config = dict(
    arch='wide_resnet',
    model='sound classifier',
    dataset='acted Russian speech (Dusha)',
    train_examples=26041,
    noise_aug=0.01,
    time_shift_ms=100,
    n_mels=64,
    hop_length=320,
    input='log_mel',
    spec_augment=True,
    win_length=400,
    targets=['emotion'],
    num_classes=4,
    norm='batchnorm',
    activation='silu',
    depths=[3, 3, 3],
    kernel_size=3,
    stem='deep',
    avg_pool_shortcut=True,
    widths=[128, 192, 288],
    label_smoothing=0.1,
    loss='cross_entropy',
    init='lecun_normal',
    residual_init='none',
    optimizer='adamw',
    lr=0.0048,
    beta1=0.9,
    beta2=0.95,
    eps=1e-06,
    grad_clip=1.0,
    steps=11800,
    batch_size=64,
    epochs=29.0,
    lr_schedule='cosine',
    final_lr_fraction=0,
    warmup_steps=1180,
    weight_decay=0.0,
)
Rows from block 2, named by matrix and row number. Rows with one number belong to one channel. Each number is 500 + 50 x the weight over its row's rms, rounded and kept within 0 to 999. All counts start at 0. Numbers have three digits each. After the name is the row's rms in percent of the matrix's.
# convs0: first 3x3 conv (model.blocks.2.convs.0.weight, 128x128x3x3), inputs 40-49, a 3x3 kernel for each
# convs1: second 3x3 conv (model.blocks.2.convs.1.weight, 128x128x3x3, transposed), outputs 40-49, a 3x3 kernel for each
convs0.83 116:559528396498470373505427361485447392455509539402443497480526519497571614414482514426537567452530546472496486442444477545528532521541544420403387433462506406425442511495477464448478373413482501482471497520511450484449486529489480501512493486499483525555462518537462519516
convs1.83 135:483532566489516547554561552527530532559549547535545537488453422509471450518477454440436448419433475422444482477470495521508499485474447496514514535544525543544539511487536526506557498536575462449472460477525497530520436449474445439480496475482394367442396372458411394459
convs0.84 097:488382528521429477549466479452507556478488534471474510462450486481460512432396453535540482488515458464503460472469517485519568484520590395469535441469504435442462422548577435505548462465530376417401392442457385413427531478435502505484488506467440447452419451465389468491
convs1.84 092:456499539403480533436491557490491501491460494479453466504522504477457456473422448481524529489554578535549595511541565468491510423478493489497485491437439508463467530507395507500383488513401495503544478440470485446489453448496472481510477500529533442414506442416520514426
convs0.85 105:448450514469495502380429424484492507439489549447497525417442499415486587445495536481447436469461498420422448480527619527564628513558663440443460444496545443449443461473521468477517499500536404420458499534605465488497494469410438489452390470469446406380494451428545511473
convs1.85 105:435476557420457512482467507509525554560568563520465448512510484563520477580493425525526466463493468469486493471523521526549485427459426447430468508539585513496507462433410508457428552492454470448430546526523481433446457467511470479504463470495520452401537470420582515457
convs0.86 080:548413517551458438489481437516521524442456484452458489476453470532477515473422461571573518489470460477475443467530629465502649410484655483454469403450474425454421419506558488481505527518441443403424448462519467529512604500426558526460516518474458441387472468394480492458
convs1.86 096:513472494463459472480528505527551529488467452434442441560571574502493504445418416486481422528526440533507446549566567495498513470513556512548547485475478459419429498440412496451445533489491503572565475479489424434434462484500440485493539535513449399426496435478576459498
convs0.87 094:469551439436522501409493547470488468437467495433505555500519487489480488484435449437478563491440511527425430479467505492491479510498470481464467464497531454522557476382445459441445462513406461447502475438508429430492459526549443491528449421526525450378476519408451592466
convs1.87 082:523509611429457577349419549552484521536466503517485476518501458530515479547461432523480598550468545556468471454434433477441415467505483511448517554489524531476489448576590418488516493440503556579466512538445506474459528466509479510481460500483433598529435567547488512553
convs0.88 088:554514405517529477445480465547494459463473524444457478501441417457522558428442451564560559506487510524466453472529596479498570461496648487432443436485537450445435497456497504491468497487537412388422512550592459491494547532489504522507450475489453428375503482430543510461
convs1.88 100:474531534425468500474479481521517534513479479447416403555556554544516535515441407503426391539514404510519418541562575529533490501531566478480500518493510472466426477397506483401487526457533498552512440536536433481471487511472472468508482485520450375522479398516502421542
convs0.89 095:502555586501487544471454501486514540420484551414483558454486512444475520473457502489456477467424447516443410502523552425478490466508522468522573439493558416451512504493513492512526436536554469405417431452494448474504477449485504465487511476520473424418486502500516583582
convs1.89 096:487539513504499496516483480507549562518491434516452429476503522527481461507471418503570586476522554441435446452493485452485442427478484469516578542534525550493430471504445474522513517520518508456479621536485517477388512512493500479472477427464524554408517571496529566555
convs0.90 112:468555460415530511386481520485489471458519536484562560493510475467488503486452474409451522499415502601425464484475499511509506509481488487479449488526515500546524470389500471436487496536478380422510398431530386416505456531495410490515451464525471401497478524502495616513
convs1.90 100:589572621499491550421444469483439547483461512527458431446460422523482488536513489512461575491426514508460471469427448477446395515518468455410499507472524505483449434524553468464514536448501526518456537512506583554552535473503534485470483488467447547569497566587524545573
convs0.91 092:423485436445475420427458437566543470553527452449495459490445356518475405467468497554487456550455430484455403438493529455460500453459473617568499568549493427485494527461421543471430535481459528485481499500527417464533416417402460441435480457460523505453505448484471423475
convs1.91 088:468534536437494529452488520484437431451410364479449384468485510446446431434403396536467496522488510525496493472480533482473512465471536495505493521456414504471433448438506434434530485458564567615560602590508466451397491525523464503551462494558470478493466473510481454520
convs0.92 117:521439354484462439360353472403419417501536598413495598454483461524554608429429465469529521487487506428466485460474521540569565545584582373387427492530607408510590462430471450435471437456504428418399518518536508496457502515467469502492428494490529501504531495487523495438
convs1.92 127:463537564484508539509549568531539571623624617559527545525482464576537548582557510531486459437474490425441471427466519574527489451456497481481511585582617581552546523458525513463532496496542452440442562550604540570580467492485485487488481502507486376410441339393470390396
convs0.93 115:548549524503507510487472474502409369501458442487443426474482438523504444525510473471515587377473569385431424469504439487481393563527433498399403519447436475424434563478439549468460450426453453459457510507444515460478505511538466507517487469496516509541446444460327315386
convs1.93 117:458480477507532544519533542444447478425410470465482537564498465552472397498426370510596607476544562454496532446433430470463466522518507423448510410403462488493530471478511469483536511531582503515489504491439488492415461462484463475489491471489569548522532543531478519557
convs0.94 081:576424453592489460558498412473455504521513502497446424512506516573539518498456431554528486469485464424504542505479509473486545440454552452467469491494468443412377367460544438443545499512537500530494550522506488482440599490411559517417529492409386420403425445480433470535
convs1.94 080:459446485432435448420493465487502544459467481383433451548573511510515479449483479571523443549513462538481495494529541493522529509538517513510514421451478411410447538477432500455440511501506570601591500457436545566525471458504489483505510503470529424418563435449592500493
convs0.95 103:405448544413454538446457496499523509507494471444455439465446505440448487435440511502446370466450430423468454427489580464544613497554631456461450496464416420410374500507497488491486509487473391434521473458484402442494445398401426424447415408438491462450513464473521488501
convs1.95 093:503480511483466480487496537479423374491431413492440421507459437506449437475401388530536495537538518536552547444479500406438464352409397475435375474420364508457463498491441486473409501489429544526524451430411480440445530506501503494484516501514514510462513505439521522464
convs0.96 090:453420549515404516498397430508523518555513496462459475437410469504472503463468512535532489475493461427476422491504615458518619418502609482504514484461460397416418433505538436466513466407471441422450444436470410456504563453385554482427495498432436437417429426433443433453
convs1.96 083:498478482472489481476484500521488455469410419475434433532537523466403389506418411511514487509546520549540522528544530464476488387431491499495472482435403467411422481461429519475430531497457547558575475427408447387427491462481478477499506513493460424443496462485559502477
convs0.97 076:512422475497444437459469452530526470510515451497505401527475484508467420501455428496542424473516385494522384465518505457481511428458508540518465501509406484488393539463478565446454604473376475431423505437430539503471503476409489492421489468445540420375558438394560444385
convs1.97 079:585578533541523492554594555517492466432427446459444492570555537457440462417441484522568510537556503553572509562559525512502568500515531571523530442434415424463479486435484467415508511463570632650635463478474445473480559564549560544535570591544454423440469419485505460497
convs0.98 073:523554472534576531429523486538501443442471535432462505488477460470528567468448475434494474399423440423434391458444524502497562492511580498465459466499566414410449535510455506484499476487565486433429515528577453456452464544533437507523396443508471413396507466444540570529
convs1.98 079:534570568494494502515532498571567559541452444488392335603578563545507467515419390522477528492453516482494536482473515483459440470451470538568579557504499552452414416448498428448524509468576614600561501522495540539473514536509486516501492483466430471488494506561539513602
convs0.99 080:447462547468432493448416439441465482422505551433475520430437471439484566400409466534496496468458437469500429450444550504506596452520619396444474421473515452450422455510528433493502443465540377423397440483529437450428540486435515487442484468439397437407436465489452500539
convs1.99 076:463477556428442482443456505560538549503489490490410432573558528495445428543421376502542500460512514516521538467498521498503470440469454519511541485501493526466455474463399483467396543506431557559564504468471519435457503489526489471523473485531551458428538497446546519462
convs0.100 112:567452442563494421558484426430472592453451554481463525443475491463449439443419432535510499492497470485542463460451407514516477517480476396500562449467521468497539456495532421487533420472519369492454394488468394462449516495491501466486511471435485515551420504555373509546
convs1.100 100:407476501330461496319435496489506482474525523446504524459462457505534520536514537536544539509531555540535587536549494481483456468491460526532454471487448453507496551548440501519437477486420528531557487468473534507526445462534420483501382491490534479510555470478526495460
convs0.101 103:477395506514440492525463494454499561486474504465432495518510519500418431410367420522547531508501517443480473462464504496511560523525565416467533455462473396433480431515575483493542480476508373430388410469453369428448534487436513504493492494482439450482428475474400513480
convs1.101 105:448474556430490548434511566469450432479454469479476472525492486542510485484453470476541553480540557496558588525550536426487515432488503465454444443423405457466457544488380514473391482479391490514537468452460505468526436464540439479513472544554523461402543447421524487426
convs0.102 106:555410489587463474554419453382473577446493566427473529477508539493481526444400430589545535532516498483534492448425439487477454503526554373497540454516532442471479446503559422492531450530519423502442451548521442467422589508489559505500528484492463518509447519520423570571
convs1.102 106:370465541359443512354428500501554578472509524427448457558580526527534497463448448453531543460560582481542570503528515484513474459532516440519505475491479448467429505535413478502410467516460447461530512473484490434476439456539444461532452473506584506413567509432574555479
convs0.103 112:510511533520475438540479414413406466393403428374337405459479508424478508406444480471548552485531464542526428592565566576570585494472477404414469377365409444433449515532504423462477406418421553489479494442455508484510521540512497525493519501472531539515525535529503516531
convs1.103 102:382469568404482535447487584501502501501526545577550506491498522420395397520476490420395412468461468473456451544539530530517511508516527569564537493549555549535554418426483502508517492517544661624620419431445517469429413476501437490498458491506430410447478454469445467504
convs0.104 096:512568437432526504424480523491475455476481507449492535482499490477507504458442467425457551511404502572453439475465514488484519499487498502461445490485484478503518499379460470445439466518414463441506447443508421452515456550528444486510491433512508414400478542431448606477
convs1.104 081:525542644455468576384428533517463501511447494473455439519508440530511486535484476517455559534457517541462489461439479459456446494512495509429506530450514508451446421532576440475541480452511621616509522548478534507498494466526486495484454474482437538545447529547471515523
convs0.105 107:500425399513459411480464425549517536541510478522512408431454476486451382480449409453517483468510498469463450433479489450495511463469490562473511595495447501467411555423486553425430550455374416436492457445463421430481465471412461474444469482448515490463474447461471440450
convs1.105 110:479537518500555514520579497410399400408412418398392455481455460490454436498494522562576532533538516516539541569553518529524547467505516412423448437418428393417443457422511481413544465417569530573574505492460437478463490521525499492506526513487519455519514461553509446546
convs0.106 120:542501508536507518463460497492415442497462468462413431413419391504470438515442423528571594518560547427418424478476434510492454575551505516444434520471484437394453427400402434437445412439479467474458522485461456428479567495495542502509467456483436488553424479524343430467
convs1.106 112:482492490485491523483463453489437449468412393452425437532517472465462445438433400542536595506525560515507545435444449446464476546550546444428487472410410504446443480420462492431444534457438525501530491436463423420422520542538488522535447465494540517566519466511492450481
convs0.107 086:497488422538529526511524576454472464455525584493516517512522488422519602443467484396473489530450433523456432521515545469478533499551583374424439488545551485499491516435434483488454522533549376414486444484556487455449494510473520502511477449493495382410511492453519508462
convs1.107 096:616604634490508557453467486562535594466441510437434439575550544461481524482441428518442502523472494516539479506476554554557499526498493506516585494483533379408468463521587451464545545499578570557487453489516424472511554520511558539519502476499455522605450523575512504578
convs0.108 112:471484426478479446463458426557513472549513470478470445456429437465481480451467478516453420477425395468458401420480505462482490461498519589501493563499486479466457568482378558448410545450451441450504417455502404428479422416408453450448479477449529467428501432470475414500
convs1.108 116:449512530437481506494500498477451425452440419435425423425448486440446473455436447566522491525513518528525528512506483497452458449462476479523529497499495464476459467412504453439543457450580556592560533531481466473415485533543450503559458479541529480536531486577518486558
convs0.109 121:557531447498471403515434383428394386395431509402408490443484518448530591423495541461549562466530511470486404526523532563551552491521541406399401383388479418398408503528484466472447386421414533505485493493521481469477506541501505521495536499472505521522479496495460523504
convs1.109 117:449517577464499585512513581501516519510506526543551539454435438482462450546486433421401427447449463440462466510520543553556568470451462494514511506503534555560556485489511505531538521537565482457506484492519498527481430463516427454505484484504371404443413421463441445486
convs0.110 106:460484457459495477436465453526493473514486453415437438490451433461471498437442455494434407460387372484464404420461514481482482491504521543490487492472473411435445521467425544472450521479506454454486410460516397413461418417442424436457466430434496415427468415465445447518
convs1.110 110:424498523398456496439487502511479439476448429435419382463464473487461451456410354530522498524524508520519506502497492452443442448456493485519518503501484481469436490431468471427503489466545541563547540542502496465421452516546443471543430470536546484519551498533533481549
convs0.111 089:551438405562537430546524406518503487507463476511473462578553521546542519481493453580557513491471498464461487503546592454480596437457596497457478488461460466472445420430518463430491495482510513501492531505512506489478565495445537504457504498450416387347478431390498455434
convs1.111 094:429459493424420449458494441480510525460450474456468452535537528502479467453495454559490376559513397552500428553561568494521559505541588469483488432482478449444438511412480491420469548489540508586528460501468454494462465503496464493495503489454464366461483395502548453521
convs0.112 097:462463498487511515440486514441449488439499573424491563453437482409456575430447486447481474466483490455483456476462527536528563529510595395424461433495558438483523489507557493465526476475535352363384415475507452461447516503445474527496437481491394391415408417435426444453
convs1.112 099:414472541385450516445476518564574583547524515495465447566550500539493472582512433498522504469510519456500512476532518470513436411447431486521555536542556514491466505457425526461424556485477526521506492490500495466473427457530428463511440454495532465468539458459562481472
convs0.113 112:578398452590455455552404464438488574486526570426436471488507514526517523428369330591554529526502503502525504441410328495478408502530539433487523494531514429454446437499554446500540469491512399513479464553470418450372585509488570493490531484461448506544433499551391512546
convs1.113 119:419443469381445499369438499451459485469520553412434465503516485546600563476483497483531553474539568510542609486512507459464470482517487454449389465482478455471439531556427502519406484511413476513518528507495526492518443425505458456505455480475572514457584537457556570476
convs0.114 102:541459363548466430459405444406442459386503608387504594427493508477539627419487513425532548489514536475518502464466446580584556521528532383417456397494594426499545498403453468459471423452484401422474487505517468471473500554499472507523438477501522481428460484404475498393
convs1.114 116:418499584436466535473516565489542584540569578499535530541503451525482494544507478495495443435537502401512506487502518551516461475475476395477534499541597513533581473435475516489546538523582492455440498490535509534564423473535417462560462484576485396415490412472520449481
convs0.115 114:566434457554484452535473457412490585434493555444460497460485501480460468437385358551532520485463453473499426450460434504502471527508526393500569423483505422461495460506542442508510427488516391504473400510459388409419544494479498470496495456458475509528443518524393541533
convs1.115 109:380445520339444517359461519462471463481521535449454481448470462540544545482446454503531538489526557518547582522519505483474468483505493471500426465482445474485471535528426487498418458488440502505517511496478506475484424456532403460515393489518551469478514463469516511449