From a checkpoint of a small sound classifier: 7.2M parameters, activation silu.
Rows from block 4, named by matrix and row number. Rows with one number belong to one channel. Each number is 500 + 40 x the weight over the matrix's rms, rounded and kept within 0 to 999. All counts start at 0. Numbers have three digits each.
# convs0: first 3x3 conv (model.blocks.4.convs.0.weight, 192x192x3x3), inputs 50-59, a 3x3 kernel for each
# convs1: second 3x3 conv (model.blocks.4.convs.1.weight, 192x192x3x3, transposed), outputs 50-59, a 3x3 kernel for each
convs0.141:496527581518533512589605612418478471399428441530561531473403469497450474466451431432452450463482519540528544386394431466472503594554546507482412516502466487484465448466486488494550522500521544524567538503524604499382434430488491456466477492530451442406539546485484529521
convs0.142:466516531552583567462434405518558590504523538481449465508511535512476509474437373498468428580494451484520484517500468597522506439437494409422444475440486517478509521499442558489491530535538566509520496492547441392494416464571427441567440470505522497492474496432545570495
convs0.143:444493518567567580495525513463553569487536555548489435455521494457492522426427499547523518417436461549536519508521572384422471534523522415440533425450498460475456553511509456470496481504551500580470406562546374518534529507540520524495481506453498526506482490480484475484
convs0.144:463452425477455464566511475550489483482461526477442432298356431408429446570541527481506559511498433581512519521522576504520473572491388495473491435443457501518499456557597515562480552511458500532548483498502558535485515480491506455430550524519480469463528479443505473412
convs0.145:503472442475430463567526474483407547467458578520497533446458572522491501565499492515507499557529416541488489501521539540493488542490486536463446529518486557552504503520508531493427495446442543567519531485524490369525511461497488490515500531567490490512534507526520494475
convs0.146:428446515413480568401480555411506524404482482401503489515453472536462481570471476501517519515495519503466482498527501553511463558490464427490477402490490405447454559558529550515493480422453546513538530474515481429503493481442452504531438498552468486505432475533416448531
convs0.147:448458497454503571458507505434492484407508538465535455487441475471457531474478530457465463494487487443481559417467504467429420524542565485481489474476494455475484465469475498481458494491518497492478525517515493477493479458455446490508455484507480484494459491514515518531
convs0.148:498520553534527541488508507524560605533563586570545489424522538464495549446413487553508472469496489441514502519504514431468491426478495432432487436436473478486458524487480454460519422492561505616565440572581424499533512479527498504510498545500513515526501486487538495511
convs0.149:588562557560524524546506525546551524471489527503470519434464488426470503470526542462487581451497528550541526439488557457523555508553520496486470501476443472437426409464584411525577484551514495479565467460529521513498511518486504460480472456501494470454493483473485504521
convs0.150:437444430470455474574515470545479502473481557460431417306354444424440467568530510480514566519479401567516525528517548547514459584501419525489491440438452509507512492577593544547452541510463490542541496481477562521484516465479489435431551536525465460461519480469500457418
convs0.151:503510518570537517546542496527533547500509524525509457399455487458483510452438457496499479412445448579549536453473536357424477569547542477458545428470538414464519515510536462494531528537572389532530455537544453531530500497504488500482460515478508514492461464440458477448
convs0.152:505508522520489483563548540481528447427456482467443451572467364483457368538541471462466521457479538551541550410469523504522572550626602485547547487527523504510503442456556466507586470532532540461535534486508564520433515518492533483436567480429483481414504495427488476489
convs0.153:428472515555559578498529530449540579478547574575530460433509496457500506443445490577520494422453484557551524524536551392431449538543532407411520403440492446467462581534505489475504486517565489593500428564557399512538530470493521513472498544434475515504476480453503483469
convs0.154:511472435561510501529456455521484460506450437480451462501509543519492514488437517488447394518495450485464487494504497475532501461515522504462458551510501536459474452463475482516490497528531429498493460506496425495529505519491541509471538459432493489473481449451491479471
convs0.155:525524522527525524550537560497460447449446480503536556444403454469453440466463435425490532493506523547541504411462547498488513547536487506478454495468478433420444452508573496544574537544500497500559526518573550503522495482441489476482476490496483453442461452454510513472
convs0.156:567547546505491471564519531506552494456468473509469486475412418452459478497545532445479553462511543523520533416494558494549580539578543514540487520521467486486445394469588440545602488558541488456555494455535554515499518503484517475476479462489517488441498498467486492508
convs0.157:494522560490477532435416442457494529432508562425499518515482480555510498596503465521509469481476464434446421559499448507425375511482454437424419405427448393441442542483528494464540462457549490553558505523586528479568545528488516540530529555486506512540475476491444434443
convs0.158:533520492525505523559610596505534468472485508495468440560458341474427383549549488463473523498499530512539554413489551511513549506576588522564530501529490524532490435482584467495548440521537543468571500482520540509454494495452501461422561509451482465393494519468486504530
convs0.159:459446484431439470432429444452492521410465457371473489479502510536507502586500497516486506454500544457472507568512515531493476493449417389429425384458442368453489539497502504509547520526546536551553537489533543483498482479465472514474456518473468498522437475524451513548
convs0.160:558548582538511498533516499441437436472455440553571552387374463517480489425423442473516563470498569502493503462487549456464507523487550519481445564516477519495454437477514462492539491483492458462505499477484510465400452436429481438419439459475525484477539517498495502514
convs0.161:488497511598540486521500509511464535545502465521495499529510514513495509485407407558535405498489471543509436518473450486450475510530563526477461512509524523534507509461426472457488487500478523481527492434469462420443481500497465513537463490495510483491518493467518514487
convs0.162:540499486525513500479463443468464498433435482411433507527491471475480471506513458503512557475509559516510521474507590483504546450456434486476426459455415433450450482514610448521614461529544456483551463476550540537545556495422494492442478499476492489509481481504513523546
convs0.163:512489446579536460558499494538464543535488468527524499487505504532501509518442422546517376563537480535504461524472456520482507495519557512478468532534533538546524512455412488467496487486499509507556478430537486422524479511495494511539498488493509484487513478432530501437
convs0.164:501484449546530530500445409614553589593548572556532524541612648520515568441418499546555543555562519509521554463526532465543553438464504562525508554511516518517540505514538537521512551489505469545559446503582462482568516562545455486465399435440531506457504500482553548540
convs0.165:523495504495426424484487473469498510468526582433489511457517582453450481559526531439483550508499466555508517505517508570526492588521498472530550496562527537586540476548580556577494556492477460512505477491467508487486517577559485480487427429462533531502508491487454453425
convs0.166:529516487597537486565544498593539530546492496523497464438431382497518482508505458536513484428443433579559544450484517349404449556574540576521531499498531443482547498525512465488503530563594430514524507530535534562527528487410574518439570557501522490459482470449481487480
convs0.167:474522566551554564503538527483571601533555572599549465453533525461493536411420500582540515462483478479529507515522564411453464467488520423428526439447497484479458548510504470471513441504559511607517417573560392523542528484548506513503497548481493524508501488480522495486
convs0.168:509509509559529514493490507536467463532500513471437481537538499499480455448437462468463464519491459471478518441452482463480473454483508537488499545481488545461492423460492474473432471492502507489468466495475418481461504528507529517504522511532501483489500495518506527531
convs0.169:525548592487446453532494439492425459507506561510478477440535519499533574526511550434504589512476425521495531496520546480468468460476467561531556518518542555566568426514526515484354501470443551526426485454423455434485518571547463482507512476480523515509507510503483447409
convs0.170:491480511498475501450458469495526591462505522502550496416477507520504491542434417470454481447499508405470479526507518455465489480459476419419473424448451407450426539509537513513577495510578476598581485527560516469506514488501512514495482521499502487501485454475499482518
convs0.171:498468440484455480539526509482391539469423562518504556465464563528482492554507484523514466547516440541502501513519534545502488548476501532454438543524476542542494504514477541495441505440431527565522511488525504375502492463483483489515491496548492462500512484511517499480
convs0.172:528458458496456438497456410550489484479487529458486529589532491555547478533555477489493537433469506456488508522516545458468476442443423477457382451457415456469472476461550453469557475504578548485552577479536541478494552536482525544519535583548521508530538520532571549523
convs0.173:509540493498521499495516494456490513441501522399440482446408446499487487466489505516473441463477506455486537502425499456454547502522586493463570441477560425449535533475504492490530499522567437458504477517569464569584529482500553533518481457466509536511503509467461466432
convs0.174:458506517502501505461473485460522483405457507398351398607547526553512519553518456433476514490476474533489412466459457528459441551501495486529551465460503501451484425458485482460457576504450547503490501518541504453484446509561509435501543415439489499438467487439476495466
convs0.175:503470467522484491523498509508432508475438505490481515498481566527472521573477486559508448542527449529482491481512516503513498509485526535499441530510486517501482461457448479478449487436462472536490455497501459444487506480464496470498481453504488460474488472480492486481
convs1.141:440432485461448495478446457481513488469522505503534494502481534431459525526524540483487484491513527463493501580526515533533539555540586525524499474514517546522462478473455473474460493491490489487527411434485536563614531492502493522548516518542494495459471468493461504517
convs1.142:460433496441462460500476410461423449585538502600548486408454509423452488383370458503460448529511476576603597423455461474444369529478407493490575514464532483395441450471462478486458443510497463498486504512520477436461477493517483511524461453428547541530571562534531517465
convs1.143:525490490521463444454470467438441406498518462440432423503496533531512549519527468479496517550562541480512529508486517507477474575547501376415430447461462504478508466475498539505536570500512515540543523564571434494499474442391500465375527504427485443399468449433499496481
convs1.144:469456461424467466593544520448516562510497500531562504511540531495488456513496548473490476449542616529567591621503367522443412476439401541530492544533547538530525516523527477507511529488476461445497513501495530479478522528511448439386432484533513543522548516461542499477
convs1.145:472529577467457531494525526393461522488538488485567528533587518455504485495484482435475500456528548497550544544488516564499472542480395490469456447493517496522529451530573495511558572496484474563600519540552485513496593536543495474516525511555501552516533591510518553553
convs1.146:539506499531442420501470441493505494491497486460458499393466538431448510485475501506510508458442493499474495506536566496489552521493496439467439459488472457491491498488476478458495480471514503475476498474433461454441494491420511452405495452459512419429567463397578462403
convs1.147:520512559539489523476477497456526537476484503452471524440472529483490527461469457473499519531544564493509543475414399498470478493460481444469403465483443478476468477474479483472482509496512416432461451476487451470447475496494476456483487483463482478443493485441502496483
convs1.148:524508511502440443436445511440451450461485454407408401496495538517490532495513484435468481470439450499488442458497561485476503533539534406412377451459449460444468448493508497477497546486495513533532533565561438510517486472437507478391553524434508433428475428416479464451
convs1.149:422438448550532531549492506491494533497516551524522517540501473449429491517477521482534537531591560576599613564492437469427416487479502629556471531520477534509490543505484501469479482459514522498461505454427504454490504527448439469513437446468491479457517477456457466470
convs1.150:458441447404443479585545522458522550552524488547555504514555565484473457509499542452463444428520614551565593589490346510452405494459418515522505508514540512533537517540533486528521565523481476455505529535507516476480522549540439448429425487546506549523539529459517478457
convs1.151:526496481491446435490497494441435419473467453444424480533486492518518524561531468517513521523515491463467463596539517519491496556544538436448495484464485518475501532498457533503474522481488522527487520542517527537529471466494512513476556518428478467493494491505488537536
convs1.152:448477513482490548453431505530499478541494512528421479515494519456473504472476511535558533543541559455433484524474446444496533438502572487484466459491464531519489511509481521486475455510474482469486501483540510489576473489496398516541446549549455476511467492521461514526
convs1.153:522500497515450435449462462439435404499489426425381383494472489524503528518519474465492541514521515447476481508535580498494502568555533353388394426432431493470496474483509526506525558500502524536518530572563437503492517470421524478404542533418527431408484447422498502473
convs1.154:472482494481466466490487445430483495452491519476480515485484469532519491529468400480496510437471491491513520560505502529510483539506485479505519553560535512448432511489479483458458516490490439483498471507544512535563464490514505533547507469438502510515493545589520568580
convs1.155:436445448484464491524460443452469516424468476483499471574509454512482508567506496481530569505533541492506501611528454519461465502457445587540517508515525563536509523485471504484460485483469555520462536493460555512498482489436446476511511507486486485479503487484465507515
convs1.156:438452458543535548536467501512512516487509548568515530558505464461446500512486503477539546557587568580581594556502446447433461445471528627537491547526495574529505548524507528488490493479501526497462517470465530472518482495453419455528455481510489470449510475478464498498
convs1.157:535497460529471462465472504467447420453450406444395390455454518487487532499506474445458483470411463513441432468492550461443530465457518386420427472466447437431473506535474508513491523501479542540502507524496450490442451447378517506399545521432466371421469424454491466476
convs1.158:499469494485496529467456549511499459528506522537452444508477530494489516461478524542551514547523536429440491522462426515544554459507568510497459535524502568542520518500506488473486478515501470424453488466520512461554497489517458530530492568564496490494509508520538548529
convs1.159:538524485514477453494476501495482500503471459502477463430427457443404433418397415406433475413433462491460448464511553461475520460490528471447399449467426414444443435481503430474510457438487511476458492501476441486479508508445483489449479486474528443445527440415503438435
convs1.160:483447432538522532516470476467524530436490501448494486531457453527529542552536530468509515494496504499530579549510539517498501541564596589541460539539481519512445477487501461479457448479484518481479481464476499495537573523493531535552554529513543529505500501485460522505
convs1.161:487536548492518502490459434444460447434474475482525440461482467526522468499475423489514524499494501519565546459473533493476483557507481465439482505474469512487469484489496491495497495506545427511563485552547472503499507482509521493532507440487540525556497543540547571521
convs1.162:481499443478502480515488480520503508525490482565541517494476420489435428457403451447505522503535525561560535525508509456461492452510555551482393557486392499451410490506519490486509480433495492468407484480418522519470530511439512491467473474490503435426506422415488444424
convs1.163:491573593486515511460473461410455486406503509490552466494515485502526459461455391514508533490470465502546545458449483508443435545468449489459474492448440455447425503517520472498518483504536437537589487544558501518507508496540531489541484417478509515533514577540546573513
convs1.164:509524556463445439494486502408430429448471481407448466507505498536488479545481397473453456364402452445479525427525598495489501523508492486518499538582577519526486461505520451450480512506528533532524546552551478536541474468513481478527524514496503483473411457496437484512
convs1.165:406418413435485498542533551502543518548531501515525504437508515493465473477498556522485465546537542453478472488459410495480500377390412577577552538521537535541531498523546539525528477475485464434509572546582524466498460525514437449478354430521480509492479475482459431481
convs1.166:590545461459430402514516498431476453453465486475420476560503502528486465555517445524532541539528498453438445580538503538527520561555591469446473542476463549500497521495497539514512507488527522507492534543529555562576490525529502552506524518458490469496526519531514532531
convs1.167:508481502503428431447451484427445435472485446435414411483483534537507534514527484440469494489493491468496488484511558495483484554544513379397389447437437510476479442486520516489524559502510514533536531582586432493511500445419523468371577528420487438413454436429492488469
convs1.168:471483532479488492482512508525497476515483472490436445481532542546544551517501519488496519478505544486512512538492490537546517513549526483485506520528555488479531460451451469442439514485472418435441463470484492487505499515490459491510489481484529544523520516533508523545
convs1.169:471488488479488472508547545524595584526536474453448418465491497542463469473470520499524483474498535374399423564524404530526522429449457606594538542523558503547605471480505494464507475426425480478488560568578511491498504585557473491437346404475474535546521526503484455477
convs1.170:546536526521473454477468533458438430464469416432420416478480512499478540471462477450487512439436456483430419479530599492477516499494517431428371430436413447433455497527499473466476502462479526524479541554523455518515501498434497472442528504451516425464500428419494463446
convs1.171:482547600468475542513526517419484515468540498477563540525590516475545521487487491459505519453532516469542543533498542558498485535468407508491478463511519509541515459542550476510551547481489452569592500545549493520495576508519504479525530521538515536488532566509529554546
convs1.172:565557430523519456499478503471522528455508503438483499480439450488428441454389465440453460455447489519480490465513544456522582465536576459448375463481389448479405460484461438483507418449480513469465518509478505518478516478420544474407503467473496433456485399382448386378
convs1.173:499477504544526477472473452498484468414443488437453482514518560533512567483469440483494536488501508495498472545467418517491441523511479434454485531541532515434452571490462544479471540503524520520540505487474500493465418386377499496467524491433447472470481523534527575570
convs1.174:449461482453506495514477434511483447535521515484461464453456476445492540390408521523493472540556548523502490452440463469462432509487438434475547462483537473462510385479493463475484443475479404437465449486553450440490525554549499540547482477502523540575512514532490492514
convs1.175:471538597504492563546519498421500503426507514446528547474539509473531533494481490486494501438484473456506523518484515524494480527462431497498500491512504519517492494495496486482506508470494426515546467506532479499491503477498467484511503505511514511478518537514537546546